Weights of a small image embedding model: activation gelu.
Rows from block 3 of a small image embedding model, named by matrix and row number. Rows with one number belong to one neuron. Each number is 128 + 24 x the weight over its row's rms, rounded and kept within 0 to 255. All counts start at 0. Numbers have three digits each.
After each neuron's rows are labels from the 100 images, of 14848, where the neuron reaches its highest value: "strongest on" is what is common among them; "place" is the part of the image that holds the peak. Only what is clearly more common there than usual is listed. The data: microscope photos of single blood and bone marrow cells.
# fc1: MLP up (model.blocks.3.mlp.fc1.weight, 768x384), inputs 56-83
# fc2: MLP down (model.blocks.3.mlp.fc2.weight, 384x768, transposed), outputs 56-83

fc1.677:103118112130138105123180139135141105144097148129101108148118161160148131132149112181
fc2.677:118151131113108157119099110147123105149091136104119130091121101109126135127121143113
strongest on: cell type: segmented neutrophil
place: bottom centre; centre

fc1.164:120132133069111147135161108178121135134139157136152146109130152088149094119136137127
fc2.164:125125131159124084133082147110113125110119109168107151160108157095128102129163137055
strongest on: cell type: artefact
place: top centre

fc1.692:101127103119111125149165157137124146107122102141110110125189121148185144150127151132
fc2.692:108134145154155136121139126099108125144103121110119130180118138139141117146140123126
strongest on: cell type: erythroblast
place: centre

fc1.412:093143172151126117108133107140153149098118157110103171102160152117139123086149119109
fc2.412:123136131156106143126150119122110131145125133127128140127162107099129146123150058154
strongest on: cell type: artefact
place: top left

fc1.253:132125134151115077141100134137151132101138111109120095119122150110155080097190104106
fc2.253:164120087107138127108166106112130169090126177126174149138131124132107153164087118176
strongest on: cell type: artefact
place: bottom left

fc1.216:146153145102121134107124152147113153117139138131116122142156108076086126106120098100
fc2.216:111136125128178117124135113108125110169100102143133159134114139105141125113134121147
strongest on: cell type: erythroblast
place: centre

fc1.242:149138095159086109163148148150077128138155107128182111103148102099121121089130154152
fc2.242:124160114090103140062126137127136173135146161164124130136135147112147111131113148134
strongest on: cell type: segmented neutrophil
place: centre

fc1.454:129108177115122135123156110121131135090145144118121142115113099133133158132159123146
fc2.454:123102141124130137104113087156118102144146179118128153148138151100198128115106128141
strongest on: cell type: proerythroblast
place: bottom centre

fc1.167:128124185112160105198166139120160136124123108140103106109131142130117148129126107161
fc2.167:111135121129115128113120133155085160112128116124128116126138167078141086152085108131
strongest on: cell type: erythroblast
place: centre

fc1.344:119138134143119145144137120143162124167138141124148100123143158150142177152164132109
fc2.344:159132145110148121148118111089137139152112145147125075139134130093119087125095143092
strongest on: smear: peripheral blood; cell type: segmented neutrophil
place: centre

fc1.298:104144191123137085119102141129116072188120105103143139133150126073153119133125111110
fc2.298:137171104133190138087145118166113137118112112131157159112122113133131154192099144124
strongest on: cell type: plasma cell
place: centre

fc1.138:155112105106128136123164143137101139118094094067124141118124109131139084133146107158
fc2.138:133163136133152144156122103128157146124124096109139123150162118070113106141106112128
strongest on: cell type: artefact
place: top right

fc1.556:086121113093146115105140106120135105106133132078175158114096154121111122168110138105
fc2.556:124103133124096146146118149111129153164158125139161124138125118133109087094126103102
strongest on: cell type: artefact
place: middle right

fc1.317:161131158144106159129145110142144139122113167169109097121180116134183096106099122138
fc2.317:132148165137099135138170136155154121127131154123148125091098124138103134121117125124
strongest on: cell type: erythroblast
place: centre

fc1.245:095101135166132127125071104172136106131114163119128117134125158155158125158109134132
fc2.245:139103106090114167115121167126139137150132159081135143086175118152116134174117157110
strongest on: cell type: segmented neutrophil
place: bottom centre

fc1.95:124129111089178096108151085142066132131131109153149145093141127132145098120146143169
fc2.95:137153141140115097131185189143147166139100129144111093176170110132136135139128073120
strongest on: cell type: artefact
place: top centre

fc1.283:143095151154121143112131148116119120126107128118153137126170148123083095088119133095
fc2.283:118164102150163141114135124139076186130122109145129114127141118147156145132118125157
strongest on: cell type: erythroblast
place: middle right

fc1.623:143146144107111095121138095136140118125133087143145114114163139096112117140164134082
fc2.623:121118104153149119112114134101099103166149105129121163122141124101097160136099102087
strongest on: cell type: artefact
place: top centre

fc1.414:114144122148129158121111149119135081141142133116154119161072104120163083192165148101
fc2.414:140159134149140142128110112127116172143136174106130148112160141125102134122146074180
strongest on: cell type: lymphocyte; cell type: artefact
place: centre

fc1.274:154136120115122134099112121095129099128121162105104078161139115121093147125138121181
fc2.274:140124130141133169165132127173167142161082136093125143135104148119166090102120112147
strongest on: cell type: lymphocyte
place: middle left

fc1.280:184142112128153106153100145140129129167098153137137157157180147137160144118088105114
fc2.280:096116123119119125112103118120082073083144123157073130133157098109113109128128132108
strongest on: smear: peripheral blood; cell type: myeloblast
place: top centre

fc1.353:159165164115095118141148148160121134093145100096110134126152113134134135158129165117
fc2.353:111081131115151122088174110127150136154159138157143105154115117136171112133134141154
strongest on: cell type: proerythroblast
place: bottom centre

fc1.699:112126150132160145117125173153142128109107132162143149162082145094125148128134082123
fc2.699:135158096114123105135120113107142158101131126127080103121140166162172110126162091147
strongest on: cell type: lymphocyte
place: top right; top centre

fc1.669:130132143136144098113115080136144126143127111113116144110128136104134105114125145081
fc2.669:089090102097131156092140150149113159149131172173118115134152112144116118141172150089
strongest on: cell type: segmented neutrophil
place: centre; middle right

fc1.87:159140131153147090142132139116123129113145118135103136149131081099160151113106101103
fc2.87:133142145126149135099161129161153139115123140123097128119170099146165077084166133119
strongest on: cell type: blast
place: bottom right