{"inner_norm": false, "shampoo_beta": 0.95, "adamw_weight_decay_other_params": 0.05}
Rows from block 2 of a small image embedding model, named by matrix and row number. Rows with one number belong to one neuron. Each number is 128 + 32 x the weight over its row's rms, rounded and kept within 0 to 255. All counts start at 0. Numbers have three digits each. After the name is the row's rms in percent of the matrix's.
After each neuron's rows are labels from the 100 images, of 14848, where the neuron reaches its highest value: "colour at peak" is the nearest of a few named colours to the mean colour under the peak. Only what is clearly more common there than usual is listed. The data: microscope photos of single blood and bone marrow cells.
# fc1: MLP up (model.blocks.2.mlp.fc1.weight, 768x384), inputs 0-127
# fc2: MLP down (model.blocks.2.mlp.fc2.weight, 384x768, transposed), outputs 0-127

fc1.655 089:132112187093140147112127090151147122136165098189116103112163128147147106142132087093156154103108155130140154172159152200159109094155114133107152154123127133154099181142129132145159141157153127085157203193102093059125116140113166142108067157131104122149161183146136146126105124073168103144137190122135168205129148083075172146092148122099191061123147106134081075155129128139109137186132
fc2.655 085:104152106131103125145109170027125098117106083102175176109093077089100172126146134128107115122120147103132181152140202162072140143134125129130105087198068108163059171142076101137136074162110130138159059156177136131133082094136119117154122143056127153093085159142108132154078199145116119127105115135154153081107125158155125139157147074121160147107095175128181069100117157121102106136119
colour at peak: grey

fc1.324 085:129124126084139128167079120142086104174120172168158104101086197141139103090122146167098071141107082145107160179123100156061133142122146179061105085094123132128233153126146084124130148197074119115103120147069158125131144098153152150130086098097147127122168133130124112111101128180185110182153126139143148156230122144189112130169191111083122137107167168089142156195103110158129117132073
fc2.324 079:170097110155152126102085138063113203124163176154045112079061093151171107097133149156117131135113161115066089134123082106163153122092144135063129104113186126103126147101159106104140140114121109181145129122159085160107119153158121147121124102149167184127105126117187103171138170112120129122144079145122112145119108085105137110105086113155134112108102115130125167156145151115160131120142
colour at peak: grey

fc1.659 102:081142149110103089088191129095131114113144146139070187106098154082145164128115200122081118130110132130159081121097128065127109146100123092118182125156171140128147039085171074146140113094129131142135134132117085104167191109187145127119107093171140107130138205166079103155118141111078118152119119120142161096167078121112089102081172127164145104134094128152145211185115154133181161122080
fc2.659 110:169103148110108080069111143091110154112229125062109125093174187122144146155170158114128174130120132217091096116148142113109148042091137179113115096098148134050153161128072114165119188083106125182130119104115158137110130145138136111109147120143189058122072090086133164136053088078121107134099158092157144123106128102100180127176035062178116133154126185128165116116181185148134174123149
colour at peak: white

fc1.159 086:164085113129109182128128079163182105104132147093173191097142117126115092160159083131206101167128075090162127192130173172203173171124085113171130145091110228150122211146177153183159131131092092150128133096167099174113165181103163117161132087129129135127142160103161115122157174122086122202101146134130134167137148154171174174207155110128117142124162141087087146096124129114087143066176
fc2.159 083:137054190118116120104104155143109107069146142154134127145071138182114133092143130136099088139123153186141176153096146102074118162156154127109135110153112171101093105109101169122096107158172152144165114164111137087095127121139127131093159218135175059150116112136175124109185116143126134153113170117144113081165168151168183185075088095071069061186116135121181108130127138081175073120156
colour at peak: white

fc1.660 092:133134170104142239166112166152122154168096076134164123148118189130090158133074102112142138148117121122179176079104126182152195162133126167162137112162103145222129184091105136150128147102108101125110112130150164140105111149121107124149091140114176111053228072166136154147080157192152188155094144175192125045075075155114120138117171102171124085148135101111155116122183126112113144120107
fc2.660 090:138144115127156186106119073081110106165082129225184135167105098135065112118125133184113065160148086117113066087106108160182144089086121104153081093136099112124149157136109158131219187107084076136092154128114103151143136116152132150110110163133157119218041168136192138075128135138163119111156126080122070155118098137156139120137130162099115158143127101146106130093102150134125107101178
colour at peak: blue; black

fc1.536 112:094148116172164142078129149134112126162146167175123185090159121140071169128130169185185154142120178157124095077186147186116169134144085102138091061126144127107121174117165081118119178130135074133108115095123073102106123091140134140103152171085124117157111132115172143160168073137193147167134125098135111101064129202145154122118146093166130109116174109140107134158129145076199180116141
fc2.536 111:069107149146108063103162078143157085108138117106131178136157130115165164106118151115106121144127095165102148109122093100106117084178129160138203176100052161134137153120076112124149133137083149102121160104132079155121073157130146143080137197174150146156130189094135082119071115100072097144157161151101114121140133140122151180111135121109153095218094132196187169169109200170169092067143
colour at peak: white

fc1.209 113:126139128096138126117068204139123141104166140111129160123091091066128130122170115177147123081198125113108169140136157148130099150050120129135150107116104155130151135042081128132150107115119171134152128057155103157193173151115100139152185092138102145189162136104111086124154100120163126193146161111129105099122121122193128121103136083093145175130110157160167170148185142144153110180084
fc2.209 124:141087117197099120114168133176110145141098085103141187185148120146118117142115160077142097140075102121138167141047049201106193148079107144128127101145176159108113123146103161147091193173135065118119144158179073157073114170127155144131170120129134129129162103144123162097157123151124161089132094143143139191110102079144185142160128176138170143107160124119094189129087047087177160082082
colour at peak: grey

fc1.398 088:152130121122154146216102110143101147100198115184106074122161195158106119169151119150161134135128106142130156099128130092132170145174165211147140114173182110139084077155180071153140091118117147098144146183229102134154109155211143166160149102154131136107132196108117112103112116157129133071158157132100123104109105153112064176095116115154129089100099138154139126151124119159123131121169
fc2.398 095:145191180116113147092109126104137087171110217128156145080082160065113131053165130147166142171150187109121133117139100125132150096070072170133132177115139113118163157089120197129088119084154119118138169089117105146125127170125155141140150120084126108157132039108154116110101127113137139171092091046110068167089139154127091139158141071151078131096141163111135054113108070116138120137094
colour at peak: purple

fc1.393 097:219145153064163137111079112178143112147149177095085178122158177172151223155122113132160069126116150122090141134133128115070127146054127147135062131098109154184182139120136181167219075124119154082121151110114061104127142155199121127069113117126130133136114110150156117093155129139167079110132121156091155130088075131096136127087166174104169158158123122135201126056124161077086215069079
fc2.393 090:102140154163163168155113129094116146147067163071114148153141155138182113097145159156087154073128137110114128178096068102129107073094134153158164091126089116174096132182106104085200120171102099079189139110208077128078118141071108121119142112167084156179127134126158104065115147084114125161158123190143098116139100217100137146122133086149113112124151123105157142138107067145122100135166
colour at peak: white

fc1.755 094:150140096146138073151146119140081134089093153118145158112150115130120157099172134089092099096121129112221105183191098117115132111156102146117152174100176166148186116146112081137121132191135080157105096118179143170099140151111148064131130182164110178133151109116096113144196110117145143121147124137172107172108177044155165034071098086131146118154122150154137139137075194098117213102137
fc2.755 092:048127162097088049122149201111162143115111157129177180132158199140194123154037132129174097126163126160158066144139111086144137145103056204149146114136175095115086160126145171140094167114110138093142156099071141148130102157090115124121163113094098110100090130070092132218138104144141112080154086108136179186134115128142077119171120106075081080167127182124038133105123100107191159144092
colour at peak: pink

fc1.115 103:128145130173164124125137137127137126157139135115093191111130125101086063107139134085181109136142169108113154122100129134154101132107061151140139132133090147097097134126143153101105098129128140126144102103106081120153160161099088164162089115104144141147187145093141135154108147168116121160117152166131113118097134116119156128144144117142124196159189131158165169047148121073096132131148
fc2.115 106:164119146107182106112094104116162130153114145163198105074158159144122116152179188100108165091102129171143094118126120193126177144078143122107135155120190169087133080139148096104122113086112131091121131063144138192067158160124087153134111170150150143090085142161129154151144112110124132163168154080171100139203134126145103140130086158196090063118155138119148171153077083125105127108173
colour at peak: black

fc1.489 082:113118196121148195099144101086119099153074171116179112159084083160158195126121104126111142129130149103079075137166132166127145097171137154118085173107127165107169114105091057063162121127108139182120161055134125155146059107114169095111156127142119058146129193167090152162124137095174185174171173146117150092166115111131139117051140099115159122133118100116157191124152139087101066115107
fc2.489 084:103109072113106020166107184179126165136086156153122099144086206073110141094138174107166127047057147129031098179165084190048128143117191114154167100149147109136066116131116090031128113151158169130103088153107132151112131157147100101111134153135146162147133095118100130115094159083055159159188141134122134157135122144181126100143146120088124132114124145150136164139067086143122107102091
colour at peak: pink

fc1.38 114:142149139150127109129186112120069099101134115099133108085117132204098151168129141170156125152141098128104126160087166125126177153118123086112135114136061114157067112158151132139163132159130151132125156101149102143080133064130115112060086087096164084080159164130147129107092129077166143117132170069147099069138126120065125143092142115134083115115069094120112112104134184190141157161170
fc2.38 124:123162129102123179095095162178205121101156123120140143126166124156157110117134104122126106101176163128112115059094104105127066104098161145107082139080074111159083143160141127168148107120141140130179126187116082121193132162082100102150141122116069136217208101164146115124121111158114112165135139171153132142071128131115105111119117115111134162127124108173143176152169105068145151212108
colour at peak: grey

fc1.544 073:121119118120063112122166129141102113071143141135096087175197140153134104123156159164117056092145148166072117070105154189122098138175131113078184128152118119068121127085104164071146137157130149126131101178182102140112147132154095101105109155126144111115078090111131114115172179092164166178093112187124182139100137127101158126126170153161197147128102116119103072099190062159068097098063
fc2.544 060:102049119144078119129090108040144094105100103145087090124128143117082089083147091136098118124146092120161129122113106186101148116137099132142152168137170166136114072131093166112157217128155114234079134059160146168112167124035141110133099094138142077098147170125184129123119125087146148109138149124115099157132175148112124152136137130188100133147137120085150130167117080197150080157137
colour at peak: purple

fc1.531 100:192089102110184095148149192125114100175124104174099120155167122141127163136115175109170109140144132162104148142076157094103098124090091127094133142092059060194106186118117101187171141120125161165089110140146099129155208111173156124115111174118146126108110129111158159147150171139115113219095094143145126146118116096110144175096077137120123115093166152118144141127109176087154112143169
fc2.531 102:144168111096160157100142122117074152084096151100110097108109153146176198165115137122109091122138149088117167110082085055129136137095138133115123114095094132117172088167078081115098155200106162100075163174118134132086121105108094100164181113136090102076195138166134110113091156164121147083167168124099107138108167146162167154183166163135141134172122125148081153073116143150115184117115
colour at peak: purple

fc1.381 102:125134145152170132123156160157043133114109119086144137164110172138157089125127133120140113098074147210132081101116125129097100102101112108134141172131140101108177114118067098158126126111143134169184122144085159124170093088151132172144096129149145179094078126147138157051148148153128092182123137122107124164178137114071127124161061074110094122061184149151115117088096137199075142102147
fc2.381 087:132119075107111158148151179094198109143144153098196138102159131130095105138165107121118160158125152124109154127139121057092145107156108128113150157162115136103166221092074119146103127170148176116164106089128128094133128139122106084146156096153172205168180132139095132149182120110136122153116095114113105086156104093131139100103118127111078162138108130104111074147176155143068119155136
colour at peak: purple

fc1.686 113:087141098094123156089180162091034150099139104077100137105144174148120157137143146111068161176064209137117148171097096145032117162107102135099134119143076165106104153094156143137084106159092122104145108146131105093176147148117143126082087088099138094111108171199200061058142086113120212155134177161163081109158113141115130094114092133153148170129139140119152124134123123086118139115162
fc2.686 124:156091165131127137152091134101139141156112072135179121093107063110093108133136102164166165083127118120128123114095117089129053130164164096157125149123133177164189090106089076089132128111058120129115102124128144116148196131152120117119076127127158138099139145105122151096100144147153086115115150064142096107166100118121147140120139126123119151142071099108138196174141072176112062159104
colour at peak: white

fc1.157 091:159113142198088210135188119143176136107110128159188170128103136129158124080119135094103097122133178148161112115114094156179127152112219143115162145106141165101117123132096188123129071102077092167105177127132079117098047155177131166124119167147150124134100164087156119174128104113088115116178117107076114068115142138093158135139092182126100113135232121146153104091150111119156122126129
fc2.157 079:120107120047183154117117091119108128088120118126145101086119175202142103129129107111187139139127131108095133145140121126075116139169080096098170134107169099136127165122131068142149063148150177112105144105134171055106137115150142137126103150199175138104151060086088150109096127103125118128128164126127168108145134154114139122147146149141080169128150177162119109138170153159107171089170
colour at peak: purple

fc1.426 105:143132130093111101196158128132147183100159114097088129135163143091155155162114097144057189122092161090116143117148140113060158103228164138039145147131131082167127076146134150112160189138148146078136113153096124142146180144150133112095152112155093064062110138149110109147139122096143127135144092140092159072077135085086133146143137179148174129120146160177159144123134133103116161101119
fc2.426 124:099142140143107143126158108136104132158136099186096118081133099116134070105106123095190100103174148085144118132037086093104091104082088136106186102108105206058163173129100147124147112149124148067115135074142113131131093178120168121109124125086090121143171131149118123112130124123141159096137151145123063099107092156057080071117108095061126099082187110161121140197082114080147138233098
colour at peak: purple

fc1.724 105:108092122110170223150152072111135139087092202152222131113133168101150135089148121105120089121170120112091097152115077081118112133124109115127144099163119136133143139104067120148199165105146086162179168200108177195120145171127133079113147145115097133121134124128059132135155136102083117116130130087162079130099124090167106126148106106135134143132075126120154094114110131120124105094111
fc2.724 114:118139098120121122193118212104156145147100068150090052163098158170098126128066097108124126144143131201140090151154220124181184151127122092172028140150147127181100126139162173133122143174155139140163148173152154117130110164187117136180167150141086137165102167149172099161163170187137125103134092086091114182115157075079179109124069165136138115144116108084081057093102124090170093117131
colour at peak: pink

fc1.153 098:116090156088155181111126129108112155107134187158091201143125081088139154138175166157173103154109132131125171133106121158168132096127095194118171063146153144128185110155119121115122128154101149190129165113169133095163187192115160098123154172133116137135150160098129123118084159174106096117094229099169120149122120130142108113111064100150081119121117134139104145107110164134111153133138
fc2.153 110:130172191092113184111117172146198081147145156140133119141111135086097110089132182129191092109127183120166102174167125112101147205119186105079058203155111080084098160142126141177134088112166181085120146119120077129087077079140116107165117073089120097109151114131122161107109179111165123175101139139143091113136085116167118137151161146155126158147176124171136204168124170100120120173149
colour at peak: white

fc1.300 088:150167091147114100154140096085100205124167143154185175150120133111095162133178096081133143160146170112155100121153163119137086092056116166157086117121123126089150154107158159181122097147136126129135147103128115116183104159127091119136149132132180123069177130143112160113169180100133095105120072120155181144080109191101160157098127096169106091114077095140120127145148129138121113143132
fc2.300 073:147202165066147102138092101143173093087133118105115167164106156108093118139086122124092123171048147150165152077176174100069170154111143148108105136121140113123147109105155106110161149120138139176119177121126144103140086064128128136180137116170164160106136095066066156178147133120166098134077106190084169132129156108172187142171106147130120150117088173136099090165109134097084143119118
colour at peak: purple

fc1.63 094:125092114132139109139189109133079085109079096091125115139149110134159128059178124118142103171091110110185157188104087157159196126024126144095152088129088107159158127102140134090141091098078089114174107094097056072091151137121155132108149174089137082136115156087178136143125154148144129098128122135166059109139146167166077119205178118135123105161163124151150152124093152174115150109188
fc2.63 093:128087176150124132135117118126083103084148085091105121174135164132122140145100097158122107091095107159137131154145083055080089135155163124120116153132149100114102124105124131109136157129113132122152173129174112097131124076149161148088178097109201111179183160175106137101138139094144153183164207093168134146079157101128163113183111198139143109128074047130156088086149096127061167070137
colour at peak: pink

fc1.746 100:090140115083117151140169132118122121141149140135199124128084116154101119119121119108102123144166132087168082126111197120081178107108103158109126125117052121135091143169078163092104153148113093097149142180164078154126118129146115076109142104104085089146152103103101152187135168129132140152132113172148095141175171150140183161115082077112104117068126155118090126136187138156100104145082
fc2.746 096:120142111163111159138156102134120125114140175092133144131173126120094134125130147141119092108092146081132099179143156143101146046119187129137148120098072020137138153088143131142095087128130152169135137133149160101145120135142035132200121053138039099090073146087109102120090092157114119148133168135085072064134100141141146171063163122073154150103217137127129080097159119142158141211115
colour at peak: blue

fc1.192 118:136136131116155066173126104105131143115142132133176117109173064110125115171131108104140107157094081093123079095112163127114135184194086119125165125076156145157177109206158178147108161159025176157108127104146105128098162143169202124121111149117171130145140150190149068118110178112213146136127163163151150117077135099128110152140101123115116141097139103062085108106148147045107146144106
fc2.192 116:092131120117164169126142146111174183103126160146156141189051117076121135079097146128123108051120134129107145145085093122117089155069125168155161097131164119135109138110136097075102121129113121079142098155106139078139193151101089166104150099131107144129070132095167137134102141136140071073089120173108088102137171155168141133111167066116098150145106136136082070124150146085159141153068
colour at peak: white

fc1.735 097:154108164142124141097146155092091097099114068172082125161124076162142079152133081128124089123039115169192170112152142141140153131120136141129095110079092163139114133205151125152160128133140131137070115163184167166107121134123173090140090159150074103145095140078154184144094122147124106102094083145120078118074139149125159091143160147103171081156138190141093128088117131097103163137151
fc2.735 091:163133125176131071094162133116158129130154039151083146181145107188104106159061136079101143179127116141121107073112135096180145128100112130097178146106055086116105168073142116132132155098108147134086144159045073103122069124122127155093115118146140089131085093116097101186103183145176120129165114131167170187105116170131125155140134218186163149170152087176114137168106155083156150105129
colour at peak: white

fc1.517 099:105112169161158137127178122140157117098120168117143123137117112124167126135040160173149136129139096078143132097105144137089114156177162077074075188164112119117175116177173090133085134150083155133129124096137114137099195161139158164127133163110154180074135153134167114148172163121164122097077183161124162101121127242136078094115108139173120132175142098131126137140169131126132061103173
fc2.517 095:112140122140118104166147125138125160119196145111140106255103101161110073134188113162165120102163101086143127143149101143119129182140142091120126171162120088083169105155140148116129157161100175106109104150161143086124195142104119109119135137086141139105148113186098156141089091140075164116122155077101198132138159139129213093162154116135051124147124168057040108130152084078118135187103
colour at peak: white

fc1.217 085:188163136082123114041201161120132157119128113175130093132083080115098150152073140120163149116104135110117135118107188191097150103137090113108067104123054199097161145149172144098084112147086119099109131167136132110171124100119087151106079155091134054165120149136195105157201124083135106156098069098140096118173129160141079111186164139138121175106120198149161100123107168105140191153146
fc2.217 073:193112129107181150099112116104081097119152162118095133150156163144096110130153132107159095099150128098138161194085200074126131126096112117185138116077116127101143200096132141133105088181091186160110130088117178140092092166113075125093102121171123148119165131114116134094085127139087127114121158093140116136119186089096168115126122184132117099146109078153139140114146151160175149136089
colour at peak: blue

fc1.116 115:156163191176095063130117120131132145100127120170116084173120173070168160130119125117095155149126060098123114108130152056089103118134184163092149144123099112135143092039128107121130158108144141110120123160099147179137138153148134198111203084155099091103074171211125208138155109207162098100106096127110216099146101129150107159111100168158169130113139154134162133140169159138161149136132
fc2.116 122:133083107137125095117165173171095159207157168077135196084179100132123152122147170117163127150070146133117078094176151112143164114144086110194142088068174094085121127131138124155175132081133129119129090111162152120140172104141120121184126128134148173103099113077080120182086077121100130184116108160120120122149114115108152118073117097255147135114127154118158185112127082148182105156111
colour at peak: pink

fc1.391 112:121121102166183137161121168099109191184139121121130157137106090079172096120101104113127189141156123089128134095110139075089091134166113181212140133096195134140102129117138114149172124075146081110179169176137168137102136133116078124161140102147152174181122138127095181095169139146134104171128143186090144092137161096144091066157174122115110175087122141143147113112141086101075129149153
fc2.391 120:131154171088122164151101078115119094133187173143128108137176121088129120188151112112107114147092180113111143036182146114091148151082149154140113138138093129126167137106159142119127121146082164141110182092172129165156181124127128119121142150109178105126159115173083172214193096134069162087086134103107075137146191134095133137138134108078100090115146184135074122180109126150064139090111
colour at peak: purple

fc1.87 099:120166098135134116095071095149075138104165192164159166118150099128125113170108151058091139116114128081118087128139136119102117108093160139128173112127087121074081150130201117140149125139113120152178091146151113122131106138123167092147122179096133117081107136085094147170172068111183113112142139127106126101161130134105125182152181102140110129140097150080142055124171097096148131050090
fc2.87 084:161095142158094122136095126097137137167112169095167120131139173171090128107146138110138123118090152096169163116126201164104102085138124109136144173056136126147100119109117137106127171144122184099111162096161149127178102164152093116145129154124071081157133129130183113120056174084109202112112122132134111097137140131125173148120085102179129115132239155113047099131067128130121105114062
colour at peak: pink

fc1.196 108:104065147133097137076194138107115116151126132138107127130145156089123152129126133113140150119142143117098154105115133125139136163171175106151151096078121134134124139140138132183112191144136147107209076082109115120142158114125163166126170128147129141157181131169057148081108156087159107133154185117128136102140111158129136080131167179155091150062161132149140135160121164123113116100125
fc2.196 107:091153119128168145112128145166171147152095133188117113134118103088039109220140115118098112132133104094192163088136171138090104215170177065175111097161136152103117129091177129130150182169115140084104144127230133090076117142080119088087150136144178163129170185133128149138179148147140155121104108046101111192144132120115134159132168130084103135106102146109133098158103056141113137136118
colour at peak: black

fc1.17 101:145171118167109166135102147146118127188114119072132113113113124131209159160210120138120106116081144200156162064081150079180115131125144110155121121109070136134129111104167172096069145101147061130169130173076060193151129112115138160115096102128156092126110071138154132069127189126105114109118142095122115144070176119076131165088123141124102167212124108085145100139175135144144155177165
fc2.17 107:175092140142130159122127151147134136151217139166127103144116137114126121134150142143145088152144157085168116113178068134120093140094145130103084139091152124085143171177133117110065050151138204143150059189131059127145084114151120129152107153111090143094107132123091122189145106118085074121169102172122094118128149149144078105155094097160120136116170114099129150089127119092091134144176
colour at peak: pink

fc1.721 109:089112173136151151148105122175106097130159116144171176129138094134091190124113159154154141127124182151093136115103098151170079178122120060092132109073103104138093094098134142088088102153133098056130116065170140136167138159158066101125180134143143223106122119143137103195143123157131119135197167165129136083117091095147033080163133097157151088099113144088120151155141063055118131122154
fc2.721 122:146162177130118155120101094134226112147108092099144135210118168172148124186118171175215124143085156158149210185152121156122143163143119153159164127122198118131161123090154124158111177081118069084079145111132155142085119104166113167136137143123086136094132092144094148128132145173166102102162131123167134206114128109135169152139029165125145103086151069112130096165117118163158132078125
colour at peak: pink

fc1.2 094:162154109187135105139139147131170164120134092143139089167150096114133127145217077139147166113141156188166129131139071132168148103083110107164125145181124127094156115049133150083085126070143176156120125126134097172157164191143058117139132174135100135119146144169124171089147159124079129133167197135141141153123163162106096146083090155093121151110079127202147161066169111135114053149146
fc2.2 091:179104128132134136181093160173085115118106164117140151143109147175144121072138152093123113111053099104112138082125091114085175095149131139102089142092148158107148127121109179156129055194103140106084157082206124169119111111140158103141144114055119097102128098143118145222089109211133109160122153129139062146156125082113158162179100107161093142115142142155158097147111100105159130063142
colour at peak: black; blue

fc1.379 102:151166114097202135176101126144119161103140160119118122152107097139132136210069145109137094128150099155134123153104152204127126073162166166124130119143141152154147159133119112053087120080098158135106097075122098196176107131131114152110139139128165128146157097154124110113123125127138088178109153155126147128110113142158108166162076135069161150141140152167113172148101213158124157168123
fc2.379 107:113180177121186149096122102142168142114113181138114118124135108136112111129142082158098113112151132081088135156095124089080134155148143094127136125173102192143152100155154094185115134111194168092119147158120117168085102107108134164150162114120138105140167139188145206099151160127132202149111166102112106087217130131126201097098153079105089083136118138128117244117069125133152119144237
colour at peak: grey

fc1.39 097:105177074197088134108138094142078097137151155070112183123122084099149116117035134118102131109063200122119081142083157081120165180195087177130142139079110183182148112142136128137151157126167138121182104140156132112138092141161105123153141122098131093131081130187137123131149157128142149121107118133076091105092113150137140108158122081161149121108154094056101114056122127136103115093143
fc2.39 085:116128138181110176109162168082145103158055079169188134083169085179053112146134083103164124131154086185098142117113135124148092155127085130137121180097130113114063137064144107105080084137133161158048133090120087080192110150146101162084055175177135155174162089140168123154091121144109099094141164112148109112101053125117125119168149124075071124150112091119083098148156114078065132149128
colour at peak: purple

fc1.415 084:145179108157120100103089117188143145085160127132132129103135158153104132092122164121136176146114099142142122127149117113093137096138164167114128087096125123158145136068150077123164121107069146130169107109086110139205173109098113155147092147105129154103122177140131138148142089023148177095068080103181199128131130140102190066139185156090134060140142059134129104084149137133154141137155
fc2.415 086:133067139136109117140148138163123122178093137152114091120144122148138140106170157146103109121096121149147064082087115165166138102124134157200177141091134200149140117088111120121146085144169136165181159081173133128113097166135129046079104152191137134176131120127168167134130143161125098122149101084082090162103083159094086113083138168179140117116081169141160096159126168107168071057083
colour at peak: white; pink

fc1.710 106:145135109136166088118181130123123143040211127106120105181159201150155119131140170140149106120072110139148122085119126177099111129133164116083130145144136120155171120185111114092201144140113137113145084132122103104171185113089155147174134105115092137150124156118115160204111123143154162097129130119128112198130141139081182172181210136120176124136124104100122118091134126113152131095156
fc2.710 102:196152149105148126122113146147177103059138083093164089120075118132083138141141169123142107164097134141119065123114114095091169118151118101079111155115102127097130140126145171106142135087117105131051112113148139117128095160151067140177128149077142123152157103147150092074145154157117116137165114099073193114143136152196110158085166148146120114142072107198144148118148144160119084141072
colour at peak: black

fc1.737 096:123109068107079112163161085088118127169128140155130138152130132142088110158152175126131095162169090102107117123157133142158151094181130092177158158128121179177112166118073143200132135174109129111117129159168086083067090118136122117114114113149108093115087171105106139195178044115122119137147119148103145180089154169166141175078115110155113135151095126103143143162105130100105170158142
fc2.737 086:114150115095134148128134133088112154080097034110136102148175161116129163150111117096109115136144156072085135185124111088069142108131133171117136112153096085091112109102139138080145146164145127100148144118155149152138119133085108105124087105124095174151160166145108104104105155100100106156115172126153142135109166093123079146201102075092187137197051083146100123135154121140102120102156
colour at peak: pink

fc1.407 110:068197133131064162142116119105049154115135103110111136096140128208101124127122098137162165149131105125110174118165094102118122137151158158123087133114101143126186129155118150181124141147069144150145149128089114104162156123131112107177151138126099144177175109179149208076144095117152061080087113149138114128109079131158109147143175203049148138142132140075146136083148118115052109063131
fc2.407 103:094063107100124069108112117106159113144083169146123123108143096116113084092134159092119128133132093160064094162100092112179147129127126119141104141154145110118161100148177146082093103056120132133080140098119122156106116086087108152122090131093127146131141170153130157135082111122096201165121092171071120114157106161175118102100155097118083116195096141119199135147136093179203118104099
colour at peak: white

fc1.653 113:054138127132129147145087145089112122118081119150171134122125191153185136158073125194140118134092096150137169127166110087080140154093129133135058118128154113098152135138119116052095146125095105204190156136168162135110161196116042129139087117114145128147123134098095109075137090197167115151160165109124071155088181138198091075149104086166100138111158116130197070042106090143125124135080
fc2.653 122:150116115155132160111129144136148137189150094099137071116123116101125136123153122080160105151159150127182155135144134149185086165129130138111173141158163127072144114087140116105095112111104102087150112119143096154147123102137144095117098138096161157100145160192080191213150123126068073104107070077148127129140103114054118133111102134104087090107104128121062098157118155075098069139158
colour at peak: purple

fc1.376 112:099106098132078181150096108122075156115133129146118145128144092081108177144173175159114124115120140163120202137082118142150138123169124138123197111115133164191185193135144156110107091104177110155155154097149097121105107104123076132149147124092096121110090057128088130100167150176079080174131122142064139100149081141112181136174080088080035175093185159147137100114156100067151079098088
fc2.376 104:138147115078139073115132125119141130103164169109168165158107136157098098149128126140115108139160067110197127122134158065177147148145098175078119143106135099153032119084131140144129164104107072104077132165140121166127167160150127103148147141146138112096117091162196176136126091123096110134118087057165086149154160114188136167106072146075124104155151079060152149125158151112118107120143
colour at peak: purple